Rows from block 12 of a small image classifier, named by matrix and row number. Rows with one number belong to one neuron. Each number is 200 + 30 x the weight over its row's rms, rounded and kept within 0 to 999. All counts start at 0.
After each neuron's rows are labels from the 100 images, of 14848, where the neuron reaches its highest value: "colour at peak" is the nearest of a few named colours to the mean colour under the peak; "strongest on" is what is common among them. Only what is clearly more common there than usual is listed. The data: photos of arthropod specimens (BIOSCAN-5M). In brackets: how many of the 100, against the usual share in percent.
# fc1: MLP up (model.blocks.12.mlp.fc1.weight, 1152x192), inputs 96-191
# fc2: MLP down (model.blocks.12.mlp.fc2.weight, 192x1152, transposed), outputs 96-191

fc1.512,228,178,215,268,244,220,211,158,212,224,209,180,190,194,203,199,196,199,200,165,123,180,188,184,126,239,234,225,174,194,219,190,141,180,190,215,201,216,213,233,244,173,164,192,260,211,195,214,174,228,230,155,157,196,212,174,207,189,185,205,247,241,231,224,204,204,207,243,198,206,210,256,168,278,251,186,209,198,179,196,184,159,190,248,208,176,166,164,156,284,197,196,243,283,173,220
fc2.512,222,193,221,208,194,215,161,217,138,188,184,231,161,235,174,214,180,197,209,167,273,156,238,187,200,272,163,251,155,165,168,238,166,205,224,224,134,220,219,167,169,244,248,223,229,179,183,171,182,202,211,243,177,214,168,203,179,203,213,233,236,176,230,227,227,209,137,206,212,211,216,184,251,226,194,164,167,169,245,201,226,222,205,190,267,151,185,226,185,228,208,205,187,219,239,169
colour at peak: grey (29 vs 11.3)
strongest on: order Lepidoptera (59 vs 7.3)

fc1.192,189,258,239,185,205,192,222,186,194,216,183,229,274,206,173,166,215,212,199,216,227,170,175,185,104,201,202,271,206,194,172,199,195,176,222,143,222,219,157,160,171,221,166,252,246,195,158,227,227,220,203,204,193,176,206,205,197,158,265,225,180,199,172,203,215,205,218,171,241,191,224,208,195,230,247,209,132,187,180,222,220,232,144,189,188,160,179,202,181,195,189,213,186,197,179,152
fc2.192,259,212,235,227,195,226,225,217,182,206,221,177,221,214,257,203,165,214,137,225,200,184,179,220,181,196,205,241,163,177,185,179,215,177,199,156,207,227,252,202,191,176,157,179,225,263,194,181,219,208,218,224,259,193,177,200,225,199,204,256,262,206,199,185,200,192,192,202,231,168,121,209,246,232,176,225,166,163,169,243,211,175,216,213,152,178,183,211,265,172,218,222,145,241,161,196
colour at peak: grey (60 vs 11.3)
strongest on: order Lepidoptera (38 vs 7.3)

fc1.74,190,276,167,213,173,215,221,127,214,219,190,223,254,219,208,241,202,173,232,240,251,212,181,204,189,186,219,180,197,222,218,229,169,178,177,204,226,158,226,205,170,197,216,189,191,231,231,179,212,194,172,133,161,218,177,221,105,242,228,211,192,185,241,160,244,223,164,113,171,200,199,201,240,212,192,187,145,223,194,280,231,178,185,133,189,193,159,216,227,232,213,171,201,175,218,199
fc2.74,167,245,208,200,200,233,200,208,190,180,180,228,198,224,210,217,167,185,237,219,219,162,232,159,228,196,242,136,133,225,197,174,163,216,191,126,148,173,222,227,191,176,241,258,234,164,220,233,190,208,193,229,130,210,182,131,224,165,191,214,239,234,210,218,170,207,234,157,215,245,225,218,200,187,184,229,224,242,249,226,191,266,205,200,179,192,185,222,186,180,182,205,252,207,227,158
colour at peak: brown (46 vs 1.4); grey (37 vs 11.3)
strongest on: order Hemiptera (63 vs 11.3); family Cixiidae (32 vs 0.6)

fc1.228,157,186,241,210,134,218,189,200,181,208,210,162,140,226,228,253,202,162,191,197,205,269,182,202,226,198,138,228,189,176,211,203,207,222,195,151,192,160,234,215,226,272,238,174,196,141,236,196,223,238,183,165,196,212,168,182,196,176,193,190,239,184,177,156,219,220,211,159,215,184,183,205,207,215,242,181,229,147,197,200,214,149,212,194,166,158,211,197,228,214,183,217,148,243,194,243
fc2.228,251,192,226,226,185,156,182,170,228,241,227,245,175,117,156,185,156,179,197,203,228,175,212,213,172,243,222,148,147,169,244,221,167,174,193,160,232,192,160,236,205,198,164,233,202,205,209,177,183,179,205,232,209,205,226,179,206,202,219,181,206,134,174,211,212,194,193,191,210,256,197,182,197,218,224,206,151,209,215,188,170,192,230,224,220,172,171,211,246,182,201,214,167,164,218,154
colour at peak: brown (45 vs 1.4); grey (38 vs 11.3)
strongest on: order Coleoptera (52 vs 16.8); order Lepidoptera (31 vs 7.3)

fc1.29,196,232,190,186,174,177,208,207,231,182,201,221,163,172,218,192,220,207,221,181,188,264,223,206,180,211,142,222,230,223,215,166,175,208,209,185,178,202,198,210,210,242,242,176,191,213,169,204,289,201,200,263,178,196,220,123,215,227,187,188,207,194,165,239,213,209,193,200,185,185,235,204,190,193,193,169,146,211,116,235,190,257,192,187,157,228,233,140,229,224,204,183,199,170,229,165
fc2.29,186,152,167,196,184,214,181,184,133,187,207,159,210,207,208,208,189,235,187,214,182,254,221,133,214,239,204,183,183,237,210,206,208,158,190,247,222,261,182,172,208,222,171,169,208,184,165,222,216,217,226,222,221,158,167,217,196,227,236,125,231,163,202,233,171,194,196,190,195,208,279,171,202,175,265,138,220,184,194,218,251,208,174,155,261,164,159,254,212,204,238,137,212,259,251,209
colour at peak: white (59 vs 27.8)
strongest on: order Orthoptera (29 vs 0.6)

fc1.296,199,281,225,234,202,224,198,187,180,212,232,203,201,235,185,231,162,179,156,221,211,214,187,254,203,212,200,177,192,196,260,212,227,166,236,196,151,237,198,234,246,257,203,198,160,198,166,216,185,183,244,131,197,213,240,169,181,167,201,161,216,229,180,233,197,193,208,202,204,171,144,215,163,211,221,167,181,216,150,218,174,197,250,240,261,155,195,218,247,210,202,180,186,196,202,196
fc2.296,176,201,197,175,192,207,224,194,207,225,213,212,122,206,201,232,142,223,175,179,216,264,232,156,204,201,175,184,204,272,250,178,209,232,211,190,209,149,230,187,173,165,243,148,191,211,233,177,225,244,208,259,195,215,177,214,207,203,231,189,185,189,187,159,185,189,177,234,154,199,206,237,200,208,177,151,247,224,212,216,215,220,206,235,211,288,209,131,220,210,246,258,159,205,247,138
colour at peak: pink (91 vs 59.4)
strongest on: order Hymenoptera (49 vs 20.4)

fc1.370,232,197,189,193,163,218,210,180,138,193,245,236,154,246,224,200,207,233,174,142,192,251,191,201,186,209,206,188,249,181,164,233,178,208,190,196,200,164,201,166,186,186,252,171,172,237,169,212,147,155,153,146,221,206,195,255,177,232,179,207,233,213,212,176,213,196,175,227,252,212,208,226,161,238,167,156,196,219,246,211,216,170,152,216,196,178,185,191,250,178,243,157,178,218,214,267
fc2.370,217,162,211,206,213,170,234,188,158,216,200,222,225,188,214,177,162,153,208,216,238,227,179,193,144,226,225,198,182,246,218,298,238,234,236,172,228,238,182,164,187,188,215,219,194,262,173,175,152,234,158,198,201,215,175,189,207,162,228,190,252,169,187,173,176,159,190,201,214,200,267,263,209,180,201,191,207,244,257,197,224,170,214,206,185,263,260,233,189,179,217,210,193,238,203,223
colour at peak: pink (95 vs 59.4)
strongest on: order Diptera (100 vs 30.7); family Milichiidae (81 vs 1.4)

fc1.708,220,190,215,196,205,220,190,187,208,195,180,155,198,259,197,201,139,271,193,294,205,172,180,129,171,200,129,160,218,177,184,235,202,186,198,196,172,197,138,216,281,209,204,198,184,113,188,183,258,190,208,217,157,213,208,199,160,208,154,171,203,224,160,211,233,251,173,205,231,186,142,167,203,259,202,181,156,286,243,180,202,191,222,240,146,226,214,190,167,233,144,193,159,170,182,223
fc2.708,236,241,209,209,198,171,161,215,182,215,256,214,241,219,208,226,274,156,220,136,244,206,175,205,189,240,181,207,163,198,231,197,150,181,229,151,216,179,224,204,162,188,189,192,232,164,253,228,210,258,186,207,239,209,167,213,186,208,196,206,215,225,196,273,192,196,209,166,208,221,225,170,230,211,199,230,205,195,153,196,194,191,226,225,164,190,255,106,251,193,294,215,225,157,214,200
colour at peak: brown (51 vs 1.4)
strongest on: order Lepidoptera (38 vs 7.3)

fc1.534,180,227,148,218,201,183,199,216,214,231,192,276,201,231,222,227,224,222,230,184,195,213,215,206,173,155,221,164,232,161,184,173,242,187,167,182,282,208,204,209,242,211,195,173,179,209,268,274,180,163,214,162,232,146,209,177,203,178,173,222,217,199,133,194,224,199,188,202,216,145,243,184,210,251,168,197,172,251,216,166,214,196,124,227,215,204,193,251,210,272,209,205,235,191,179,140
fc2.534,154,232,197,170,178,177,213,197,208,191,237,230,235,193,187,185,234,153,212,185,220,269,181,192,187,199,190,200,185,149,200,180,234,239,254,233,235,189,218,194,174,192,217,206,203,145,163,175,238,211,260,174,210,210,160,195,192,226,171,217,230,153,171,194,219,166,188,208,193,213,245,175,197,184,165,228,164,159,204,163,196,191,167,152,250,214,173,143,171,176,201,140,154,216,156,229
colour at peak: white (69 vs 27.8)
strongest on: order Hymenoptera (78 vs 20.4)

fc1.748,175,248,199,249,232,188,162,242,141,246,196,204,272,175,179,165,194,182,228,197,212,138,198,227,191,236,154,189,193,272,190,218,170,176,239,219,204,216,174,253,134,210,211,158,159,171,232,221,170,172,208,235,214,224,215,156,191,253,221,207,204,164,184,199,184,172,245,209,168,200,169,203,183,214,174,175,224,145,196,197,172,201,218,244,268,188,191,195,194,237,191,265,206,185,192,202
fc2.748,167,240,170,210,178,207,218,200,209,161,241,135,192,222,192,222,156,241,211,218,224,190,194,220,213,217,243,196,175,143,193,217,189,183,169,202,245,264,208,229,163,125,186,192,226,173,200,223,175,168,212,226,222,213,203,176,192,209,168,248,185,220,141,167,166,159,188,214,198,191,187,184,184,208,230,165,213,188,189,196,179,241,235,164,206,187,191,177,221,183,250,199,181,211,167,192
colour at peak: brown (51 vs 1.4)
strongest on: order Diptera (73 vs 30.7); family Tachinidae (28 vs 0.6)

fc1.437,209,213,182,200,200,224,221,166,219,216,154,159,170,252,223,185,221,188,190,161,187,220,192,153,180,202,233,170,167,207,219,214,141,230,253,189,197,266,232,158,225,214,137,217,177,168,233,179,226,192,206,173,252,247,138,197,149,237,208,189,198,169,196,187,221,191,240,249,161,200,181,231,251,219,181,163,193,203,206,228,205,181,222,234,151,188,195,185,230,161,202,232,168,216,234,192
fc2.437,199,207,197,182,195,260,244,159,216,208,216,178,243,208,177,203,188,204,210,203,158,172,227,244,224,246,221,141,199,232,248,168,180,245,263,197,189,169,199,165,172,173,218,191,196,169,211,205,267,157,177,175,186,185,231,153,187,165,184,182,251,109,193,199,191,195,134,229,258,218,209,159,187,230,190,186,136,117,179,195,206,175,208,212,226,147,179,182,204,221,143,196,174,203,169,216
colour at peak: brown (41 vs 1.4)
strongest on: order Lepidoptera (61 vs 7.3)

fc1.420,224,235,242,159,146,152,190,221,226,201,176,192,243,178,201,185,190,243,212,203,147,206,157,176,212,204,153,153,238,166,199,166,237,216,168,191,221,213,207,158,247,232,186,189,228,204,257,218,256,178,214,220,183,160,208,195,156,257,287,236,193,230,228,194,201,187,204,178,211,197,235,137,245,167,171,193,165,183,165,183,159,203,257,221,202,195,208,170,183,180,200,188,178,185,184,199
fc2.420,163,130,188,184,170,193,173,214,190,208,184,174,176,202,184,204,223,170,222,189,217,178,177,247,203,236,232,191,177,259,242,222,224,165,241,186,237,203,218,170,203,164,225,201,248,192,195,224,189,174,203,201,204,183,199,230,237,253,188,159,247,187,185,136,200,211,139,195,125,230,221,237,238,223,171,134,191,236,132,196,209,167,248,179,174,189,157,187,145,252,207,230,200,191,240,190
colour at peak: brown (67 vs 1.4)
strongest on: order Coleoptera (78 vs 16.8); family Ptilodactylidae (31 vs 0.8)

fc1.561,187,211,184,201,179,174,212,184,124,145,146,189,220,188,226,217,190,225,185,201,204,201,136,186,202,183,205,242,200,206,172,199,201,231,197,201,208,184,197,234,211,225,229,240,164,173,201,206,164,143,159,130,232,239,191,180,162,165,251,193,207,201,213,180,221,196,142,231,212,252,150,188,188,198,210,162,203,215,233,213,250,177,204,210,158,196,217,209,239,246,211,172,189,192,191,243
fc2.561,209,163,176,186,201,212,228,213,214,225,182,205,239,195,233,160,181,168,248,203,217,210,225,195,188,134,232,204,199,223,182,268,187,198,219,147,198,254,184,179,214,149,188,183,150,227,174,183,151,175,193,214,194,128,180,215,276,216,239,180,172,171,160,135,193,208,244,182,224,187,244,218,200,223,235,198,209,197,158,166,240,218,201,260,202,232,163,227,220,190,254,217,200,194,195,211
colour at peak: pink (94 vs 59.4)
strongest on: order Diptera (87 vs 30.7); family Milichiidae (65 vs 1.4)

fc1.584,203,199,196,228,119,200,179,191,172,206,268,148,162,232,245,151,188,230,175,178,193,219,200,204,224,195,209,207,252,211,186,198,203,199,174,263,204,250,166,218,220,219,215,284,145,232,165,187,229,225,194,204,247,185,212,189,137,207,196,185,170,202,183,235,190,206,179,223,244,234,195,206,241,260,207,197,204,259,218,171,189,206,206,198,206,209,212,205,184,231,162,165,209,188,209,216
fc2.584,214,192,258,208,254,203,204,181,210,216,203,191,184,160,193,228,217,223,142,227,220,188,162,151,148,252,230,173,249,223,208,212,256,171,126,188,214,252,203,176,246,238,183,223,180,199,205,221,187,192,194,205,195,207,182,228,176,225,168,233,252,205,166,179,132,159,176,180,242,197,156,240,178,223,233,242,182,196,219,179,217,192,203,176,163,223,209,243,247,175,242,160,238,240,212,192
colour at peak: grey (68 vs 11.3)
strongest on: order Coleoptera (54 vs 16.8); order Lepidoptera (33 vs 7.3)

fc1.344,203,206,157,163,168,191,187,250,169,205,232,188,178,141,249,219,142,152,177,182,155,199,199,214,147,144,192,180,249,191,214,199,167,219,274,171,223,185,221,220,211,207,246,163,190,176,142,209,206,210,209,198,196,213,223,213,207,236,208,257,203,168,257,174,201,183,175,206,206,214,136,183,176,208,196,167,213,200,247,248,184,191,199,230,210,282,189,184,234,212,173,242,210,216,277,267
fc2.344,170,211,219,166,186,199,209,143,234,242,194,169,200,215,214,211,216,182,175,164,233,189,201,249,179,158,244,192,249,240,236,251,195,208,187,245,211,235,186,223,211,144,176,209,235,166,177,237,224,185,209,184,244,199,187,174,209,260,207,177,228,197,187,160,203,138,225,232,138,187,217,218,204,235,140,207,197,190,203,146,194,161,278,231,250,220,200,252,187,176,213,224,202,193,204,193
colour at peak: brown (66 vs 1.4)
strongest on: order Diptera (93 vs 30.7)

fc1.490,231,168,177,149,180,202,196,147,257,211,249,190,208,239,163,135,206,218,253,176,193,226,197,178,183,170,176,172,197,203,169,197,264,187,191,190,197,217,129,152,226,151,191,183,179,143,229,206,231,214,243,192,175,164,258,235,129,147,180,186,187,223,241,250,254,207,198,209,206,252,190,187,217,209,218,208,196,185,253,147,214,207,195,259,192,203,200,171,152,180,244,191,167,165,150,237
fc2.490,159,91,177,201,127,255,207,190,180,164,201,167,186,262,199,211,220,162,218,223,169,155,174,201,236,239,230,200,195,196,136,183,189,199,241,133,248,240,222,210,191,237,222,198,236,207,206,223,222,142,214,208,176,194,217,221,202,255,189,198,199,142,256,200,230,210,227,193,161,196,192,207,209,188,217,236,154,234,206,208,222,235,234,152,224,189,265,169,201,217,221,207,173,235,196,208
colour at peak: white (60 vs 27.8)
strongest on: family Scatopsidae (34 vs 1)

fc1.42,189,210,213,189,160,214,198,218,179,223,226,200,177,168,202,234,178,213,220,188,167,211,165,195,233,185,181,142,186,179,194,208,155,197,185,213,205,170,205,220,180,208,139,203,200,207,209,200,235,197,167,174,191,187,169,205,190,181,198,181,142,249,182,214,183,157,213,208,228,263,229,206,150,227,182,225,155,227,225,202,178,161,154,174,182,188,168,174,180,191,166,221,204,238,172,189
fc2.42,270,166,167,233,230,214,215,253,143,244,158,179,204,173,146,212,241,198,173,207,226,245,223,209,191,282,264,173,165,219,221,194,188,170,198,206,177,234,219,166,210,209,202,204,195,239,205,214,229,227,186,197,206,147,167,172,173,252,220,172,178,230,210,159,204,249,208,162,147,198,244,194,202,205,211,171,181,216,222,191,165,165,174,212,147,220,198,225,225,174,120,161,203,208,176,209
colour at peak: brown (70 vs 1.4); grey (28 vs 11.3)
strongest on: order Coleoptera (92 vs 16.8)

fc1.106,149,120,217,240,225,228,215,191,235,253,210,184,233,177,211,156,213,183,199,173,160,210,166,213,191,207,205,194,181,228,233,230,196,232,209,209,261,155,194,182,205,220,202,206,241,156,246,273,220,163,200,171,208,242,153,207,197,246,238,174,203,199,167,190,180,201,223,206,206,188,177,152,205,212,250,165,225,220,230,230,191,182,237,205,202,210,205,175,172,193,201,156,213,198,193,199
fc2.106,232,194,192,129,216,189,200,200,205,255,201,200,213,205,221,238,170,246,188,219,218,149,169,177,158,216,184,217,213,184,188,197,174,169,172,195,218,224,213,165,173,218,166,207,195,204,216,121,189,250,177,209,204,254,203,185,182,178,231,167,279,239,180,176,147,170,260,215,190,210,206,188,219,149,228,248,197,241,160,173,194,168,154,195,178,186,172,201,151,177,244,218,225,180,233,179
colour at peak: grey (65 vs 11.3)
strongest on: order Coleoptera (84 vs 16.8)

fc1.470,168,206,216,235,175,195,184,227,263,221,223,197,165,219,232,161,173,223,200,203,233,203,165,200,221,205,210,199,242,201,203,206,236,180,189,237,299,205,257,222,162,261,209,159,163,192,226,183,199,235,171,216,211,156,174,238,183,228,206,228,215,200,227,178,173,205,254,233,187,240,182,194,194,228,192,203,194,167,217,184,225,181,195,209,195,204,225,195,160,198,258,211,230,227,229,197
fc2.470,173,208,175,204,259,208,199,214,209,209,231,226,171,192,173,212,220,154,218,185,193,237,163,250,272,243,237,164,251,219,203,212,237,207,165,204,213,238,215,199,261,178,200,216,220,200,179,222,168,153,212,211,206,148,195,159,200,226,214,177,261,223,247,142,170,195,231,200,195,210,205,212,190,242,226,171,237,212,187,202,216,222,176,200,197,210,180,232,196,233,203,247,147,185,190,180
colour at peak: brown (55 vs 1.4); grey (34 vs 11.3)
strongest on: order Coleoptera (85 vs 16.8)

fc1.91,190,201,152,150,189,191,219,183,237,204,183,211,197,198,171,166,206,222,248,189,233,241,181,192,184,172,155,214,216,218,195,226,262,212,208,186,242,183,152,142,208,173,256,173,221,217,204,203,228,222,206,197,214,191,273,219,187,156,181,211,191,185,211,184,217,155,205,199,199,211,220,193,197,224,235,206,145,218,239,179,265,205,207,238,180,240,210,198,187,213,218,217,185,206,219,180
fc2.91,178,155,197,170,137,240,187,180,125,165,193,136,181,195,201,171,279,201,208,190,180,163,237,241,224,268,208,209,185,145,154,162,164,212,228,142,258,235,209,241,192,213,179,178,207,206,217,212,246,195,196,202,155,171,227,209,227,226,208,193,194,201,210,219,191,195,228,194,182,235,214,190,191,201,199,222,144,205,164,214,196,221,203,178,236,198,226,146,194,252,211,215,205,246,195,172
colour at peak: white (79 vs 27.8)
strongest on: order Hymenoptera (60 vs 20.4)

fc1.247,173,206,209,245,213,227,162,189,205,240,185,184,247,199,222,209,171,214,230,189,190,180,225,197,218,163,182,190,171,174,199,171,217,187,186,180,194,255,231,220,204,216,241,181,174,206,200,222,195,201,244,168,170,222,152,226,192,209,254,222,199,194,139,165,182,222,201,176,171,281,159,226,221,190,184,182,224,227,201,228,164,177,185,225,192,237,145,204,186,230,198,172,144,210,209,238
fc2.247,177,173,201,156,224,185,194,230,238,217,214,209,190,209,203,210,189,177,200,232,177,163,231,226,201,234,229,170,192,197,265,225,238,208,193,135,164,168,197,195,175,199,231,253,171,156,243,195,181,199,195,202,211,225,208,191,188,208,195,188,234,195,188,180,193,214,228,200,147,177,215,195,202,213,212,217,214,190,220,186,171,201,183,169,207,202,172,207,191,169,132,232,251,200,177,175
colour at peak: brown (25 vs 1.4)
strongest on: order Coleoptera (51 vs 16.8)

fc1.254,162,198,141,226,176,173,167,211,176,190,159,192,241,202,183,186,171,203,198,214,190,181,210,175,225,203,143,193,255,155,205,209,163,209,150,210,225,251,249,163,219,148,262,166,268,197,186,260,224,169,210,238,195,213,190,178,204,186,170,212,214,228,176,232,176,205,168,186,185,217,198,197,157,209,129,217,204,188,206,171,177,217,242,165,214,172,215,199,226,233,195,170,276,231,214,201
fc2.254,181,184,210,268,193,203,175,182,223,246,145,160,208,179,185,194,185,245,166,179,201,206,144,188,254,246,226,192,161,171,197,210,197,195,194,222,192,177,258,229,246,233,216,202,162,223,196,206,170,188,188,214,235,204,202,236,218,189,219,209,249,231,193,181,210,231,235,148,184,223,107,214,196,212,162,180,177,242,204,242,239,151,271,200,206,207,251,199,179,190,221,209,217,182,248,201
colour at peak: white (74 vs 27.8)
strongest on: order Coleoptera (44 vs 16.8)

fc1.396,206,220,250,293,243,168,211,224,180,215,216,198,242,158,249,143,192,232,183,228,223,124,218,234,205,209,217,229,188,203,232,241,163,188,244,193,172,173,200,284,232,190,197,168,116,231,160,200,212,166,206,256,196,198,185,229,183,189,173,153,210,225,207,250,217,194,157,177,141,246,166,219,242,258,226,197,211,191,180,180,194,183,202,205,175,193,183,215,144,241,183,218,227,216,196,253
fc2.396,191,202,187,133,141,210,187,208,190,225,204,199,217,259,179,154,196,262,227,139,247,213,237,224,193,163,202,182,238,205,174,224,213,185,209,222,199,210,227,214,129,155,223,210,216,256,178,202,174,263,237,149,161,189,198,193,224,202,230,201,194,253,256,184,215,198,179,197,200,172,199,175,200,225,210,204,187,171,232,187,202,189,199,136,230,198,245,195,167,198,200,227,214,176,224,229
colour at peak: brown (66 vs 1.4)
strongest on: order Coleoptera (73 vs 16.8)

fc1.317,233,168,161,234,202,138,183,217,195,279,182,173,210,185,190,203,230,217,209,249,252,146,223,179,240,237,215,229,221,253,183,235,185,187,205,137,213,260,195,246,322,149,218,138,228,206,189,241,225,222,188,231,250,248,177,158,216,196,207,160,197,221,198,204,180,197,198,220,216,168,228,236,201,243,230,223,192,192,224,182,187,197,225,194,194,262,183,188,208,195,189,220,222,206,196,226
fc2.317,234,203,185,187,174,201,134,233,218,225,179,169,234,107,151,187,160,203,167,202,178,215,227,187,197,173,254,180,218,226,175,228,232,212,202,206,169,213,172,189,211,231,210,209,178,193,199,201,219,170,206,178,210,192,226,242,196,219,186,214,206,180,224,187,172,172,189,206,192,167,179,210,204,209,233,153,178,207,154,244,205,199,203,214,192,195,175,203,248,237,163,201,186,185,185,235
colour at peak: white (63 vs 27.8)
strongest on: order Lepidoptera (41 vs 7.3)

fc1.439,185,190,200,174,173,231,195,197,178,225,242,217,199,183,166,219,208,183,188,180,241,216,230,217,254,190,210,202,216,273,235,166,165,195,222,138,204,196,209,206,195,236,201,196,172,200,255,186,186,269,241,157,220,229,191,251,180,173,218,246,212,209,182,207,186,189,203,197,178,264,183,236,190,260,243,174,237,178,204,220,137,150,191,228,219,198,176,195,223,257,202,275,203,219,222,231
fc2.439,194,156,179,147,169,177,208,220,195,253,180,198,222,202,215,215,206,214,224,175,211,226,238,170,203,225,195,172,179,222,202,211,182,184,209,155,264,173,187,221,200,230,212,196,205,183,218,203,223,193,195,208,203,268,211,213,241,201,176,179,235,222,228,218,224,208,246,203,161,204,233,232,226,211,194,215,233,182,232,191,186,176,211,204,206,260,223,174,192,209,185,186,187,241,204,136
colour at peak: brown (55 vs 1.4); grey (39 vs 11.3)
strongest on: order Diptera (67 vs 30.7)