Rows from block 5 of a small image classifier, named by matrix and row number. Rows with one number belong to one neuron. Each number is 128 + 32 x the weight over its row's rms, rounded and kept within 0 to 255. All counts start at 0. Numbers have three digits each.
Before each neuron's rows are labels from the 100 images, of 14848, where the neuron reaches its highest value: "strongest on" is what is common among them. Only what is clearly more common there than usual is listed. The data: photos of arthropod specimens (BIOSCAN-5M). In brackets: how many of the 100.
# fc1: MLP up (model.blocks.5.mlp.fc1.weight, 576x96), inputs 0-95
# fc2: MLP down (model.blocks.5.mlp.fc2.weight, 96x576, transposed), outputs 0-95

strongest on: order Hemiptera (28)
fc1.190:122086119150142166086126187084127139108099112214161136121071118131051136178087148098109109132201077101112134144140141067172104135116142133140151149122131145135151158102098119126075113086143167097069116113168147183144187153081129136125110068121110139136161128137176180184103094097097114117
fc2.190:158155203179131123146141083108115120161135114084142117150106176100125151138120082124203082167053119126171146174142110196146120149139101092126156117150137080153102158149122098178134126138122111136077139146122060171107101157142092110162148130081160116136113120188073163134129123196159197123

strongest on: order Lepidoptera (28)
fc1.289:161091142217101108124124153114142106119081154150177131141109116130162148114179080089161082188113173116131194103092131109104146102138071191168120058122130145119134158086158124132102076115092136060088112145120129111111135124139122046089172077136144137138153151070122120138138069109108134124
fc2.289:126121125041178124130133176177126147135145075135086087127104150156097141106128148116103164115163099100126086121101148097142198112151163125149138140195138125181096135152244125133117177127104067144099141151150119180121145184175177160150079135137103170122072146148123133107123137145160102145

strongest on: order Hymenoptera (61)
fc1.120:075109073171123100157126116052125121121083145148150115110135111123098154083135102104183138127077161118156127086116092169151145148070095089121062133188151176065153150136058142148147087195122113154116119149138148166114154127141134083138138173127137078151128076120157138073069108175138156132
fc2.120:115144147122052167155144197120141134095169129150139161120084110118117067139126094154053147156138134128193152171169162119148119139147167180055111152088130079115135127116188103071156073085102107070127168176079124145146135143153127154154113128125101163125125154154142120089182183133110112151

strongest on: order Lepidoptera (26)
fc1.74:113132088169172122110159098150184146125086161164173124176091105100118075112186129190087148148113129178143108075063106093111116154115160143168140103153062097136067082141121135058083127140090123095084064144134126116135106186115111161149175115142134125088174176096127137111116115121113120102
fc2.74:123196023090083152147146127108094096068124135140129103058185131092153104123119143130207094087127146125118107163151148170185131140145138151141120166133120155098236120132142122102101129146138184101180133142139113122121110119171102112089086142116112159113159100129125141117128183114079143163

strongest on: order Coleoptera (37)
fc1.182:154140104193090135097146101113143145131165109145104050096128112140103085134087155129125145155093154089127077121143151099146168147122119089137147123132137099131101169087096095118134160110150112061203081128148160155103196179089134088157153097121103099137121095132121117132167096067182232123
fc2.182:147111115093091127133168120154119123162173135090187136140150090107142101089129085128160087112141102136076085157119126100147065082095120102114083159170147154066205111136125133114146105137161155104135108170123171111086114125097063188091132132120091088112161170123156201120132135159089043157

strongest on: order Coleoptera (42)
fc1.451:101082157154171102077100122169115144080182144118174094134136064112099143132125154083103132174151114108121157121081132125153155117079106148056097153160181156106087171082155152121070147117110146104183097128095125154179123071119145124099063168158140094107090121148149079122155088084119105079
fc2.451:194157147132067155107173105118132089094082088101108114112107178129169138180140114121158164118123143130087145146168147171122151138157105113091123141168121117158174132124113165124118107156066082098170139112217117082146178119129103137169118052119121127153140084097134150083044076117174115143

strongest on: order Hymenoptera (50)
fc1.26:052124126123153138141146121112088097087171077043138112095170087141112099134157118074127107147114097108156094114127153126083160175105101163086158147120148172139164099135116128160189109086128173115127099162107065136127102159114147136184062144128090136161118077087146136123083166110099065181
fc2.26:173086082095072101113152203150126152165114143137074187161156154147104081112120159161063127158169056152206094141121146133162135130158160045111104072122101107150116139166106125097084089171142133156128123114115150151135096105118131114165172121118103064089095119131139130104101165112127151116

strongest on: order Hemiptera (31)
fc1.152:092098072145136129188093146091097119093147141223076094189113130130115174119139106049151199166111131135129140131115090153131101151172171162100134136160120118112084109085158171124139118121159160096079109147117107118127137129116120104083118128096165079053165147198080117144123107139124137088
fc2.152:127130120153089096098206106126133125135092113098187132190131140086147156123082127172103064141057184092120155150136159153126158131147058105200109127103159098095107150148133114077085102136105073134166124142159042112147115121146122079181129117117132165087075113136165111126151116138147134169

strongest on: order Lepidoptera (62)
fc1.243:154103120119082102178131177153165086163163163081172120106162127131137059158095114128106136102133082175117161145092164148119127103179118130145151142189127188136110138128089177161076097130127098128057097147125100091072068139176188113148114105127085103189152145125092129141183089143137125155
fc2.243:162160151153105141087065098117101242112133116127054162118092150174124198121075094105182144150126126101142101148192108143092116138124157141111081114105158122102088170135121066093112141149117127123136095151142129158161097158127135168129083139106109142107108107140141079151120105094201183101

strongest on: order Hemiptera (54)
fc1.109:135051148130156125092122153156110165128162118123168121108096082125099111113153168144110140135089123033104125061210095134181089135105106128143122102141061129138138139180188109102130110186123116115099122074094146103128075104141145163117117196132161124134179121103168132101151092157140071096
fc2.109:202093092160097155120147117064099105111187119161117068134160117132137122182117167139146137104094154144093186114079141133128172150191146109140124107122156131129120106096102147151091155093155123138122117140154201159167134147089045161128150073142114154096140115182114150153161124129049112064

strongest on: order Hemiptera (28)
fc1.484:158060138106082121157101060132075122147122128111113094145155194073103182122149148156146083126141097140144129154171142152137137110099101099045125132116110161083109146163133127125132115138117131132148182090145116103113130187138022139134085175170159176163152047139124138148129175139097118127
fc2.484:097139174109120175157070160199142132102165142171127160121118155108157103126127159105179135131157064091135156139153136179129118154129144123163123145161140154190121128107127087159061142121130104097168136063066112166099094155063118115100141110129122115146129223133082128097136071093124140062

strongest on: order Hymenoptera (42)
fc1.162:105111113114145105128116142141137060110101067116071165096084173081112111067114159105157130161118145110080111141082111170147190178118144113154161105174145181122126184126150110070126120157083090090141141120108183125113105073169139157129173165176111077131111074113151106094171090112147129078
fc2.162:101064106121202090114126153134107176098155113116153151140133176101070117181142110151103168159129087151119124123152119167122129126118109154089181116121170114200134128062145104173083152189135152213162166090131110171109120181122164152149081114129061167106090120096160116120091147149109122128

strongest on: order Coleoptera (57)
fc1.164:207098194067141135176093109146092117131158116125123103102094091104142146120151141129114107155134110114228137132074160154135124161116155056181149147157095132148101123150168125097120105151106139098154142178071196155124084149155091090101138148163158116168143133124182144118188110074118103137
fc2.164:102135164138139138141092073152125101058065130156085146130124144106072102148174111185149096151150135199135085104148171119059152105115169165159161127164140150141106130109157153186062165098140133143164090104155112090113100111129122095096157136171107054078116165086129099110140076113167138118